config.toml
train_examples = 15625
hop_length = 160
norm = "batchnorm"
depths = [9]
beta1 = 0.95
eps = 1e-08
merge_dims = true
epochs = 69.2
warmup_steps = 3380
Rows from block 2 of a small multi-label audio tagger, named by matrix and row number. Rows with one number belong to one channel. Each number is 128 + 24 x the weight over its row's rms, rounded and kept within 0 to 255. All counts start at 0.
After each channel's rows are labels from the 100 clips, of 14976, where the channel reaches its largest size: "top examples" is what is common among them. Only what is clearly more common there than usual is listed. The data: read English sentences (LibriTTS-R). In brackets: how many of the 100, against the usual share in percent.
# filt: filter width-5 conv, dilation 4 (model.blocks.2.filt.weight, 320x320x5, each kernel summed), inputs 216-251
# gate: gate width-5 conv, dilation 4 (model.blocks.2.gate.weight, 320x320x5, each kernel summed), inputs 216-251
# out: residual pointwise conv (model.blocks.2.out.weight, 320x320x1, transposed), outputs 216-251

filt.263 [ 91 129 117 100 155 107 173 173 119 147 100 151 116 152  93 149 144 114 113 189 116 109 125 113 116 117 146 129 156 161  75 126 103 120 117  92]
gate.263 [116 155 136  80 174 138 112 156 110 105 147 152 110  99 143 161  99 136 104 145 142 139 205 152 151 130 153 139  76 121 115  96 101 119 111 114]
out.263 [113 132 155 145 143 168 138 138  86 121 142 137 152 117 144 141 117 138 109 139 110 125 160 117 122 117 117 106 118 127  58 117 144 185 116 131]
top examples: voice: male (73 vs 47.9)

filt.28 [160  80 135 146 151 127 165 159 107 128 152 146 105 106  81 156 140 118 129 128 150 126 136  99 151 104 190  84 128 148 174  91 136 103 122 154]
gate.28 [162 111 115 158 165 107  88 124 147 132 163 125 136 103 134 129 162 116 152 112 147 134 131 146 117 174 133 130 101 118 128  89 135 111 117 114]
out.28 [ 88 156 106 150  82 127 136 120  87 131 110 121 141 146 113 178 101 131 144  85 116 138 134  72 136 166 165  97 140 138 118 156 158 155 112  92]
top examples: the word "you" (41 vs 14.3)

filt.11 [110 137 135 109  94 122 107 165 133 115 118  98 143 151 139 153 135 136 135 137 121 128  69 126 127 147 117 176 127 149 118 112 130 128 116 133]
gate.11 [152 112 122 148 119 131  99 142 154 170 132 139 143 137 102 149 132 115 101 145 132 134  95 137 140 129 173 147 119 133 101 128 140 129 120 145]
out.11 [164 142 109 150 108 136 115 127 107 127  97 106 135 109 137 108 148 147 132 143  90 109 140 119 125 124  96 104  86 117 140 159 152 118 104 155]
top examples: the word "with" (25 vs 8.9)

filt.37 [140 125 112  87  72 146  84 123 148 105 119 105 156 138 121 133 127 117 135 106 125 128 149 136 100 137  97 112 162 110 134 137 134 104 132 166]
gate.37 [130 117 109 133 153 127 124 124 128  87 116 116 146 120  93 185 114  87 129 116 102 144 129 119 128 154 134 159 127 128 147 136  77 129 141 102]
out.37 [122  99 112 154 104 127 156 142 132 115 140 152 137 125 107 150 139 144 116 191 130 110 135 129 143 173 122 107 161 110  82 121 124 121 121 104]
top examples: the word "said" (27 vs 9.7)

filt.19 [170 118 127 121 163 126  44 116 135 128 139 141  99 123 101 133 129  93 160 117 127 139 150 157 167  72 147 127 145 161 172 144 141 113 132 112]
gate.19 [158 125 116 122 120 155 117 134 125 122 125 149 125 100 117 113  70 123 164 133 129 142 107 110 137 102 139 164 128 145 211 127 100  84 143  99]
out.19 [195 146 103 118 110 123 131 108  76 147 128 125 144 115 162 130  98 144 114 107 155 128 138 114 166 138 154 156 149  84 129 145 128 105  99 144]
top examples: the word "said" (28 vs 9.7)

filt.126 [151 155  83 102 102 144 122 148 119 133 148  78 128 147 112  97 124 144 123 119 123  96 137  93 133 145 115 110 115 113 113 123  98 143 116  66]
gate.126 [160 149 132  98  98 110 120  83 137 148 129 162  80 114  89 133 129  87  86 104 136 124 121 108 125 122 175 134 102 108 151 119 111 107 128 148]
out.126 [130 117 130 137 110 101 158 109 115 167 124  97 113 103 140 151 125 134 145  84  99 102 108  99 123  86 137 149 116 141 117 124 121 136  96 139]
top examples: the word "the" (82 vs 48.9); the word "with" (25 vs 8.9)

filt.92 [119 145 158 124 128 190 162 130 128 127 105  99 119 124 179  98 127 123 167 133 148 116 162 109 168 107 154 169 104 121 150 132 133 107 141 122]
gate.92 [140 155 126 105 172 133 106 116 104 117 166  87 119 135 122 108 188 185 104 114 153 189  88 127 116 114 132 100  71  92 128 104 135 134  87 147]
out.92 [102 130 103 164 145  76  85 140 138 141  95 114  91 109 124 135 148 111 150 110 115  78 125 156 146 134 102 159 134  87 144 130 158 141  78 100]
top examples: the word "he" (40 vs 17.5); the word "said" (30 vs 9.7)

filt.63 [141 146 103 127 128 117 125 155 110  76  92  94 123 134  98 103 123 131  62 133 101 173 130 148 137 150 129 135 118 159 151 115  91 118 122 145]
gate.63 [120 117 145 157  82 118 126 138 157 148 132 154 128 111 124  85 170 136 147  90  74 123 142 125 163 140 119 136 120 131 121 135 116 121 165 105]
out.63 [121 140 128 126 112  86 117 113 129  81 103 139 133 119 144 119 115 123 112 158 133 144 183 125 113 106 129 163 120 130 165 131 141 130 132 136]
top examples: the word "said" (27 vs 9.7)

filt.288 [132 132 165 130 171  78 147 112 111 147  97 131 163 156 123 149 138 158 155 154 138 129 118  86 141 144 105 110 136  85 119 127  82 121 139 141]
gate.288 [130 126 117 141 122 128 148  90 141 126 159 114 107 157 118 136 156 135 135 100 128 140 118 125 138 115 167 117 115 104 137 131 139 100 119 122]
out.288 [144 139  83 145 135 118 115  87 161  99  58 130  99 134 127  79 121  98 119  87 106 162 117 106 131 131 136 150 107  99 131 134 124 170  94 159]
top examples: the word "was" (37 vs 15.2)

filt.106 [140 142 134 115  88 123 101 112 111 107 181 142  94  79 160 105 103 152 124 136 106 122 149 153 115 114 141 142 113 142 105 160 165 128 103 159]
gate.106 [129 137 145 101 126  96 108 177 145 102 182 133 151 121 119 105 150 140 140 140 123 133 137 100 168 144 132 105 125 131 144 138  95 125 101 109]
out.106 [127 160 119 139 141 111 168 105  85 121 106 125 119 121  93 111 162 118 150 159 128  97 176 127 107 134 156 152 166 107 130 113 158 108 137 120]
top examples: the word "not" (25 vs 9.2)

filt.83 [102 123  80 100 114 126  95 127 146 116 130 150 107  94 110 166 121 120 153  96 113 153 112 134 149 129 143 177 118 147 134 120 115 144 137 142]
gate.83 [179  94 149 172 124 175 115 150 166 153 141 139 141 170  63 118 151 125 114 141 115 112 113 137 126  75 134 114 153 130 101 132 111  97 150  97]
out.83 [114 145 156 143 173 139 120 129 139 107 134 125 138 102 175 162 101 116 130 134 112 156 119 130 132 154  97 111 132 118 140  96  84  64  92 151]
top examples: text has "you" (32 vs 14.4)

filt.168 [115 115 101 113 124 121 108 107 135  98 112 200 114 110 113  95 142 137  99 144 157 124 125 139  95 111 120 145 120 105 183  84 127 105 160 155]
gate.168 [104  87 121  91 121 105 150 125 123 112 195 131 109 147 117 118 127 127 148 126 131 164 124 123 111 121 118  89 102 144  97 112 111  83 100 150]
out.168 [142  93 106  77 128 183 102 125 124  99 159 127 122 158 114  85 159 118 117 133 121 176 130 142 114 165 117 144 157 137 137 149 126 156 106 124]
top examples: the word "me" (38 vs 6.3)

filt.56 [124 134 113 134 126 100 141 106 135 147 133 149 144 146 137 132 159 126 115 158 106  96  77 117  76 166  74 138 140 154 138 121 172 111 162 115]
gate.56 [112  91 103 133 147 159 164 173  91 129  94 129  82 101 144 121 130 101 138 158 104 140 160 124 123 123 136 104 142 113 115 160 130  99 178 161]
out.56 [125 177 119 166 106 137  98 138 146 150  66 141  90 115  81 118 123 159 173 135 149 150 141 135 123 167 132 123 131 115 143 131 131 165 137 134]
top examples: the word "was" (46 vs 15.2)

filt.317 [114 149 122 162 142 144 181 119 121 127 144 115  96 130 129 133 125 125 149 144 103 169 128  89  83  92 179 125  86 176 132 147 167 148 106 122]
gate.317 [147 154 106 148  92 120 106 111  97 154 125 106 142 129 114 105 128 167 134 173 149 122 152 162 103 118 127 146 146 145 111 128 138 135 139 120]
out.317 [112 158 143 144 126 129 168 159 101 114  96 131 155 126 127 152 130 115 168 134 129 121 165 186 137 108 164 165 121 114 132 118 125 151 114 113]
top examples: the word "the" (77 vs 48.9)

filt.209 [ 61 108 136 164 167  90 123 130 130 155 130 112 153 139 126 133 172 143 123 152 155 126  96 143 103 156  82 126  92 146 186 116 141 108 125 167]
gate.209 [108  79  91 119 148  97 123 100 138 117 125  42 116 158 140 112 130 122  67  94 128 124 118 135 167 134 132 161 135 153 141 148  98 124 136 125]
out.209 [135  98  95 134 102 122 147  85 114  94 120 158 147 120 116 141 112 125 141 130 136 162 163 113 139 113 146 156  93 146  96 109 131 153 143 125]
top examples: the word "said" (27 vs 9.7)

filt.171 [152 122 142 104 139 131 103 150 124 147 118 113 111 143 104  75 123 115 160 133  93 138 127  89 145 105 155  98 127 134 135 117 124 111  96 126]
gate.171 [150 154 118 154  92 133 139 116  93 109 150 154 143  76  87  61  84 121 108 101 125 117  94 145 154 105 107 111  96 116 179 149 156 104 113 148]
out.171 [157 122  90 124  62 138 139 135 115 150 159 115 114 107  90  97 120 122 163 169 131 122 130 154 108 124 148 206 111 111 115 100 147 154 129 111]
top examples: the word "the" (74 vs 48.9); the word "in" (40 vs 17.2)

filt.240 [119 127 152 138 129 144  96 114 112 161 127 163 122 121 149  96 132  75 156 121 129 132 143 120 153 122 128 127  84 130 128 157 147 107 138 125]
gate.240 [115 149 147 118 145 163 118 132 162  98 174 103 144 162 140 155 129 133  99 141 114 103 120 120 131 144 159  92  83 113 127 139 107 131 117 121]
out.240 [119 113 120 121 139 142  79 127 101 106 170 140 133 106 140 141 128 118  66  98 161 126 146 122 136 142 152 133 120 122 171 165 117 167 116 146]
top examples: the word "you" (33 vs 14.3)

filt.49 [120 124  86 145 148  77 139 128 137 177 146 117 170 123 129 180 125 139 125 147 148 101 118 146  90  99  94 126 165 130 111 107 153 121 138 136]
gate.49 [123 103 117 125 124 123  97 158 164 119  90 122 101  89 110 104 137 124 140 148 122 126 135 140 143 127 113 152 104 123  89 129 164 145  73 105]
out.49 [115 157 169 130  83 122 118 134 122 110 124  94 107 156 177  79 136 115 108 106 171 143 146 162 131 157  99 122 122 102 156 141  98 132 121 162]
top examples: the word "said" (25 vs 9.7)

filt.315 [130 126 127 119 148 104  89 132 136 132  94 146 110 132 117 146 150 151 139 105 151 141 148 148 116 118 107 113 151 139 114 147 100 151  97 124]
gate.315 [ 94 102  70 107 104 100 141 124 135 161 113  81 131 136 185 109 105 147 131 127 147 118 116 125 161 129  79 142 143 167 106 136 129 126 109 142]
out.315 [137 103 123  99 135 127  78 132 159  90 153 138 116 138 148 128 131 140 142  96 179 149 116 167  75 134 139 141 159 133 110 140 154 130 141 135]
top examples: the word "with" (26 vs 8.9)

filt.80 [147 123 101 112 179 112 125 155  98  84 128 149 101  90 158 137  92 120 128  95  91 103  92 154 125 103  93 128  96 140 131 123 121  88 105 136]
gate.80 [159 140 145 123 119 127 159 134  81 133 138 115  91 161 150 189 131  98 123 123 138 134 119 107 124 129 155 107 124 135 152 146 160 104 118 100]
out.80 [135 159 133 110 124 162 144 143 126 155 130 121 111 115  83 125 147 155 158 102 147 132 133 146 100 128 124 143 120 129 137 126 129 106 119 123]
top examples: the word "she" (26 vs 8.5)

filt.217 [118 138 127 140 106 146 100 177 156 138 132 128 121 104 156 120 166 136 136 157  69 157 120 121 120 144 119 178 123 127 129 112  92 122 166 126]
gate.217 [112 161  90 132 124  96 140 140  96 159 111 147  94 160 106 111 106 125  85 132 142 159 164 144 122 141 197 105 119 120 143 125  61 146  85 126]
out.217 [ 81 151 140 132 173 136 135 153 112 122 121 164 148 170 102 161 158 124 129  99 131 123 109 136 148  96 167 123  69 140 111 126  97 103 138 123]
top examples: voice: male (73 vs 47.9)

filt.91 [141 150 105 138 142 135 121 167 130 120 162 154 138  99 127 174 116 112 124  69 153 114 143 119 124 171  96 123  73 133 136  87  63 130 176 127]
gate.91 [158 110 132 198 161 123 143  93 124 139 152 134 133 142 129 128 155 113 135 195 114 143 162 150 161 144 162 124 123 136 124 143 147 153 166 175]
out.91 [146  93 135 138 152 149 129 123  98 132 112 143 129 129 124  98 123 143  98 117 157 123 123 110 131 116 132 127 117  97 100 130 133 109  88 128]
top examples: voice: female (81 vs 52.1)

filt.33 [135 118 134 156 127 126  94  97 145 151 125 124 120 129 112  82 115 142 133 124 126 111  97 123 146 138  94 142 118 168 118 133 167 130 129 134]
gate.33 [167 154 125 126 143 125 114 145 137 141 117 138 106 166  95  91 158 134 156 167 159 109 132 134 118 120 147 124 125 145 136 132 130 127 118 134]
out.33 [117 152 113 108  95  71  99 123 113 107 153 124  98 137 132 186 118 109 118 131 124 124 122 140 113  86  79  93 155 148 146 107 139 129 136 135]
top examples: the word "his" (32 vs 9.9)

filt.39 [150 119 107 137 113 119 118 131 161 112 142 163  90 132 128 121 139 113 168 132  84 135 148 142  98 175 108 143 102 127 100 141 127 124 128 114]
gate.39 [141  96 118  91 162 121 127  82 118 142 182 110 163 159 104 111 133 118 148 109 140 144 122 109  95 129 163 161  54 145 144 149 192 145 124 160]
out.39 [147 110 140 108 114 117  99 181 109 127 157 140 103  92 108 159 127 152 131 125 130 157 147 149  97 118 112 107 129  99  89 131 126 158 165  98]
top examples: the word "he" (43 vs 17.5)