python train.py --win_length=512 --stem="single" --widths=[320] --merge_dims=true --lr_schedule="wsd_sqrt" --final_lr_fraction=0
Rows from block 2, named by matrix and row number. Rows with one number belong to one channel. Each number is 128 + 24 x the weight over its row's rms, rounded and kept within 0 to 255. All counts start at 0. Numbers have three digits each.
# filt: filter width-5 conv, dilation 4 (model.blocks.2.filt.weight, 320x320x5), inputs 120-139, a 5 kernel for each
# gate: gate width-5 conv, dilation 4 (model.blocks.2.gate.weight, 320x320x5), inputs 120-139, a 5 kernel for each
filt.257:133131158101123109114106081099139090139154124148130130120150113168092110119135133115117132105148176174127109161100093139134159135102139114132122136099124155135115146177098167154096114087101112146130115178120100137117128134123149115108146119094146120126126119165121144117145122087089154118145170146130
filt.258:153135134143135135136105104131124124152108154123163095103100109161168125139138149131137111128117162140119130119115129109149164104097114110165126135102131105117125145120102129100147150134150104161125085185121112144103106155101158134091127140169154094121109117138155133072181097162067168091133151152084
filt.259:128122189109093091097142126127128096154160143144088127160139149133118092147112150123182110139125129135112129126123146142133127104185175122114167118156157125137127147118106113109150134174100124122136176121114066090130109161160116103100138127126098089121157100127102127107159136133155113165150112122140
filt.260:123187127167145162114110101181112101145173132106154132141102129144086139118082159122113083139150134094129102135142137163134151144146120119112133138081141107091152174105097095115094107157119140125160143159128102125128160126103094149084185178124103131143133161110115139117155147112169125102120102132171
filt.261:126140138057130138146109067129160145074121127086095142111151142134098154092150089119125125166136118093109101111148141116146087145102150117113106114171092136094176132164109157159178125080149119091118158161117168106092117140157182084108143155114122062111165124119124097137156124088130187123151112118137
filt.262:162114107140137110116102123149114136118141111099181143154068097108178145146143124154094101143139157152113124129095119123148123137162138121189144109088125097167111104141140096129129136154114119124137118103166117088085121121151124129118166147108093080129118142148188121135121144092162115111132139082176
filt.263:110105073127106101079155129184131151111132120081106155164128107173097122138122128109096129134109163119136119125129138142099115184161128123162140131148160077113131114140160139160166146125108155096149129079173111114093155102194095114136128121149132149140099114108141068096135183087162126116139071165117
filt.264:193096128145112084112115160093143123138147129098127124094136109113113114117121094163107128153120083112136111164132123115141151149121075142148124076115155126123117127160128126133132090134147173130122120137131124097153102071152129098105111126164180153145107081118150108132136099119124137110122104137104
filt.265:111147138107131143130145133147145112108146139132119144105122132183080174146103120162126164134154118081145110112145180125100131108156139142168130180101125130140122121117179173166084137095092155131194132107118145171110147149131099132117127107082103128097120110127152089126152119103137164133152162080132
filt.266:107143175145127133192140151120133117116155132152158100128088108149111121067086169137161148116080112137141138140086122125147148114074184146137138101113157133112112164087145130138102126165147153127122096129158127118097097154139093111104080149127126110111108128109123108124128151158153115151152107177100
filt.267:126169152133113151140121131103118114101143155114096133070068124079148148159131105119119144126121112145129112128150116123142106110139087077082136105135114120130150135112151161143115157100135123091103149138178105136136114110140117064106144154133127166124158142133169170096133133146168095174125180152071
filt.268:152117167126127154111173186119137127158131114150094099193123084106132121144130136135121153126126112138148175129134120157135093108118096143167137136114138190115087162092131119153162066151154154159135195132113102146167152128159120120091089138150136135125127128110125127159161103151112130150172140140117
filt.269:158147141122138121150155166120096129139094131121118153156144113160125151138158123071136143119158161099065117116101135096145113114101166145079146160146136118089123150118086106119121138117118119176085124109128111133145119107108145112121083097139127189127110110114106112142098093174155105157142153119135
filt.270:146175130128108135163141104098151131067140158133123137153173135117100151165155154136145142122136136139145167151106136129117088131128118105133126171128143117133136128098178155101159153059089102102140176153084155161132115102115162141115149099145136153094119111145167137144156117135121115118093107098128
filt.271:163118132133142116180128090119119153176163123110083195114169156119170122111141102145171151111129180139104109141095143112174104114127081140128150157129087137118118120101112105103115118101161159132167134141126092110093117125131105154153104143138119096153137132109162156149144118110132148056140130147129
filt.272:111104125111185171132127151133151118116137179097117128134110121119135075145103096117125128126122157143131094128085183122143144160110108137136135139148125133110103160139091155116136120130157131154107144145128132145116166152122157176173060119056098122139143141157093145105146125090130121127091105129095
filt.273:113132151141148123138145110139137143146154138101081137163095137074132125105139129097113140108099126112150120092117105136121148167080194130104145118077125104128130128147094113149105158157112121135139155140106134127137065088123063099123160123117086156117119129097129137137155144146077118160115091096134
filt.274:130123136158093140132189137121129146098156142130166130128109110082113140088179107117126136127135137116090115106094134092124092143114091150114226120150121134146094114130114088129125156168177135163157129111119118122145130128136141128137173124118137143124128144100130104144126132077157110116135169149104
filt.275:093107126149144120092136133127132108128206144157120140075087066153118116168136131086137138144126102118102137181108165095111133159128121124119126105081126172176124129113124139120161100135107107132123162113109147138134137115140136122087108140137175128149173117146151148111143107142090111136130127133138
filt.276:123142117130123109133170114096126150123098154115131124071122106134104130131130097134109140090118119161176139171085138076068136158110154146114042129116120132155130105149111130133119133112119140156113159185129118123127144152132178100123146079128103140100108125090225114087150081101167127108099182115105
filt.277:143108121139097079113119123103129132156098149141084079085129137131169090121134157121139172153109143125137086144107147137130114128137100128132133118097126122129137126169122140102142069131162154147126149085135120167122136120146181148126144098168111130121143092093106157075114093120105132115150177099168
filt.278:168127144123114124135133095128138141177132147116158142129088123149124103137140116172083153132148125154138069090102179112151106109150089150160120106148106111133183157125106151137109127122166102111163066104098130152172147108086132124137091116116082161163103131106076121144087117139097125139165106115139
filt.279:129169134087100125110117143098119154163124100139120108126134158118170116121135088113093155149152122120116114121137124098123078139157107130171117153105093152136122136113112117119090124190112153119128096125162137100119133112122097151103132118134176133092111170124092140099156149161103141108145148130151
filt.280:122154072135132140137093132079099111126078101108112145155145103161124144154155133104149165110165126129099110137099131151159138147105147124116096100123126095124127135160101125173115146111135111137137150169131114142128106151130129144125141098150129113116070117152141124152128123112157137178124117092130
filt.281:106153136105120128100100134101127126178123162147123097148122084174144125179162112082119083122181105138162148100135111137117124092160097154108157128112124122113148091094129118121156162119120174123096126181147188103093138134135129118105146117121116131114116082142146117121140161136170136131121117146170
filt.282:106146134173132127125145107122111115100127155151112155150141137130163128100062175148179122099165131094165139161139089131127122151107125119155156131145140097134126147139112139158158134156140129108138150154144107134139122126144108127159113157159133124126132087088131136122160132143097117130113121116161
filt.283:132115148113129148153150079120098128116130137121101109142108124130102140137094142158134095130142143124078151130151099102125160154111147153125114116139109148128187120103152112114165134127059185100145135136068151144117084125107101158090152109139116129128139106103083123137156123113082113124108101124120
filt.284:132113116131116141142133146144133127093143073128170132129119120132152102161072123107099118146116124114130133112103127104132135150159110156135134143125134085143140145142088126146079124137153119133137112148166115115119087162136160113157131155118127151150122182173112162154126133140171088150050119139155
filt.285:154172132154151117103127137147102122118123142153166143130132139123114127144121124112133139123130119110143099138126174097139121110071122156105164152151106084142065134110071123160085108153112147105096099090146140133127134138087113140084106151150116077102101128162124089137076145100140132162149082144116
filt.286:100113098090154142157125171130090120136192157097167098099161125134170129111123121124133136130116129135155103118133145140153170092172128146085096160075114118147115155087086112135119163133150124125076121136124157099121090114140096111172140155139140145174119098125155082115113124114123151117158115109098
filt.287:130156129125146155145101098152133163130131105126122184133081130154084108158132140133103121094123133075079116175077119137124126128121118122158166115120120158135130155136146144113119081125143106111142081105165125121135117159142137095116110153118068097108096145133132079110125094183167099148107129114098
gate.257:135162114127120129086132140149116177101156117163162156130118150127078117155126095127136099101106128119179103129192148144123118139127118159109127137129144143143109125156113145103103133131088096131107132096130140126125155128162113132125149143148105110104102128134168152088122113114120111120124090107111
gate.258:097133114126135127102119161116110151175159142113124137116124094111117112162138133098098109122149115208141166116112151146131140126138092098125096175145148134105109133119094131120143119148139153111127115133133156109103119149129142107217121104143170125115115164163129110145091133103161143160101097113084
gate.259:151139152112122134160116116185172134069146122124147133123140151109123148161191131107119139135148133126129148116103124164149076075125099130118146088153184133117113082141132120134079166142113083128108128163134096111179138126085108124080133159127175143108135082116151105096135103107102145144139173129130
gate.260:142119184151126168113111162121151084115139096149145126151122153099123169128146071129132111124175171165121145128138090150145130160113166120096119159144085137148140132135151169134160069131156123145156138157122133119120146111182114168151117124122117118068082126131146115147096110130170160208136098135119
gate.261:125080151138079143152143138120128166170109127111104103132132151081114132137172117147081155137137142092120109161117129145167154128164127160126115116136113115162153144141168139084130114114127110155116113174140142123128129120114152165133152115118169094112081092138092090107127133128141183140115141096137
gate.262:129079162100129154151130132128126125122160090109140104156174152133138143150133130148083102116123114145152154128142099096164169165171134178119098104148078111148131095114161144129113101139115078100083140126144087138080116080129132086157131099118158125133116137082105092168133133107147111098134161136142
gate.263:144162137107152088145110106072116157104127175134163114157134146123107114135142071110105173073110104114091170146091122122103125125150129181104113144134125145143142116116183116143146099097182147133159147155137141128148148116152130121142129122125105120103147139138128106122113158091094124123097147080159
gate.264:112100117105127106116105126137166106123094118100119147167134153108141090143145130091133091074156145149119129151142102143154111125145117107144119135173109125116118138164079181136129145111132118138121138140151183077135094162139142142122122101158075120162096136107167136123163087140108098078126153131137
gate.265:115104121096145130106111076128135192196122143154085131121117126122092118135132147143165122085148167117110151116125139153144158098125123142109155109151109152196155129102135118105149111167088146138099076128144088120138113133126117126102106124120129136088117150109090104096117133152148150134171067143081
gate.266:133071148160112141204137151133096122146133174110147152134130128139117120145130106119135133139108102104125131155112133134118165124117130151143139105109137134128169152105125139158117130124114117144159145135123150162066139105159098088159120109157111135112134107118129170135153121103115109121122066150124
gate.267:139146116124117131122103114112131152105106115165120099135112148124142120119121155178122094139143179156117107144144171099117136140143167138191108164109129099161140146094154145139138164148095127131146091130069128130138129148124102162136100102162116099067128138153094112138155139124143153144158099122128
gate.268:112131104101118166148096112124113099141093135090147141178114106147173138136117138132109140147124160166138145157098124151151128096150134090164189100115153143071101124156144108094135134122109111141086092093133139134148176133098188126112106149157117065083113122187120139090148116108106139108144133100080
gate.269:073084090103155128203156095137121110137115105127097117106083123097142109137135150174096087129122186111129139128135121116130131053116142104130102113092107103120125157154098195140113135169108110108187142123108114137103125116131090147117104147155109114162119141124174126160159171163163131132121101111113
gate.270:099136123094108121173091138123122193144106085124134140125115135109147181150121148136144118141137149108128154145133089116105159131110128098130141095153125134148131109139136104126106148133134140113114133193101140122140109117127167113180138116136121109109187151107082173124174131141095146134120112152161
gate.271:081167125130120122117094087141148099130130155118152136154148153148157110164157094142160145113102140113143092107110128140131186138159175111106124093116135154155105093120155138163157092134104122110136185133115140104119134115140129082125094108092118108146158117139122124143121122117152102126121100107093
gate.272:118142088126180138145163124110165113154109109143127135116121111101140155124125095119139115114110138112131131139124132136110142088140131159129154141077122136157089126148142104120140153148136149122148128118096146140145127110141109121112144138139119156162125135115126160135129125136166095155107115121143
gate.273:134133122077102119107094140144125145121094119150163161162088114122148143121122112143064112137170138104133129127093151120102119123150123114155136156109133130154127111119176133121107145125158150092119113103155160142118141126087182118118118164120108104111121131111152157118154146126127097144154154163142
gate.274:120102150140103131111155166152128102096125120121141139143093115170118159104111142148122099094105122118160122118099128124095125123151190130144116102131092125109148108106159147098114131152087054136100090140158148142079156164089134130133142125145191139118099128094079147172080136144145107156135135082163
gate.275:108146168131153106124152152107135227119116136150117130130156121140138141142129129102106040141115173114118156138135137159149097119167086108109149148150110112122145134100110118183148085114123119138097127104117106106160160153168127154127148128068101146104157140125127163129138136129151140134148171115111
gate.276:156084182134126127139104162143128124089120167158163114150156084101161118081123102104107130112130127162128156115127128109126089118169119164117160144145106129111093096129125121122117158149107107137121113130145119113120114127143110148150169134136109086157159134123123137165117096149166084118129115142105
gate.277:156114114115108126132168125096118102100130208111093132152148132085167132095105116125118151155124152114097135124150144128150104104092169104073103101136099145150156103068133134124150100085131120119135125099164089159153091110139139093134117135142154141106170133101143086109125123128144129134097132093125
gate.278:129132167147115174172100138128120146083125144136117115180132096133158135094124133162125130154126159092078139130147127156102145133113109122149138153161119125147090128094139092137105101121080121153090133127143132119121121144162138147139168140156180136144145116161111144167120155136089167154125166127066
gate.279:111116097177147119132167108161105110144104121150154133105166107109151102079104114075119126142133141139106129064093140114152138162123118145136159164119145118155130110129159153160118091135128111131159145080139125100195141110153121143183102132126090165149082154147106123123128107080100104127152128136128
gate.280:121124110200118142117093144094145109136182094134167140126128150166085145120143108127128124176111118117100120115132115112142100147110127121111093118156110098112145151138121159100139101134122095155137139126133121143083100114130120127108167159123110095129123101094183166167103130117131130164091112087115
gate.281:148138136168164125117166082149109120088099126170166126111162148101121167152127124124115116126099122192160148106103132111072092098139136117162118125123075102139134166170154140142126123119110105106113171124133134136135089092133117115128138136142126096114099125146106110086067122112158118111147163116148
gate.282:133110111151154162115166149125124097129142127168108183173125128142117157126156079084084169150107121145167132119098127106131134132116171120179155131112148125164118151105143134093126101097145126170139108136124148145119184119108123101128111126088031090158142118144132133114148089148133120101100096165121
gate.283:125072182125150070131125108111150141123102108115154123142121115184147156156151150177157083136095115142135116140153138156127123143121112130150182115141143169153148121109110106138110143123123125109136128145106135108086112122148107173170110145109118125129148120125116111095124139195086145139123126155123
gate.284:110098096188117116093156159126166146120119103097127149149127083154085122144123095072121146126122138156157118149115135140153103097061085113102106105133141102147129150172157156150133111123129142153120122162129131147149106139130126113088128138118145169136129102130120146150140105103146127074127137125095
gate.285:143087135102102148086125116125132124108158151109132077078144131112117088126099119109161128119121119147117107098154126114155085128141114115151155149127114115134119143107141151156156113088141119155138111116116100144110071120152120163142126163118125167102111099148106160122134138134137112139112095127142
gate.286:157090130139150158119157166170131057157142095088149081142108202085149142136168115100133091133089143142094106138121121131113130130116136137134118101152157119137138183144119135145158170120179080112112085133123114124138113122123120183148103146103146137165109158123111131089124138143146134103206115125127
gate.287:133122118113103126128142115136139124090120130124143108142126144148132126102109122109114087134126175136119152125130147115069141161113135176119105123128177175158090152139107114149156136097140139105176123146120117108135111134148190133161139108105093122136139129101161127143164156138093120128115099146116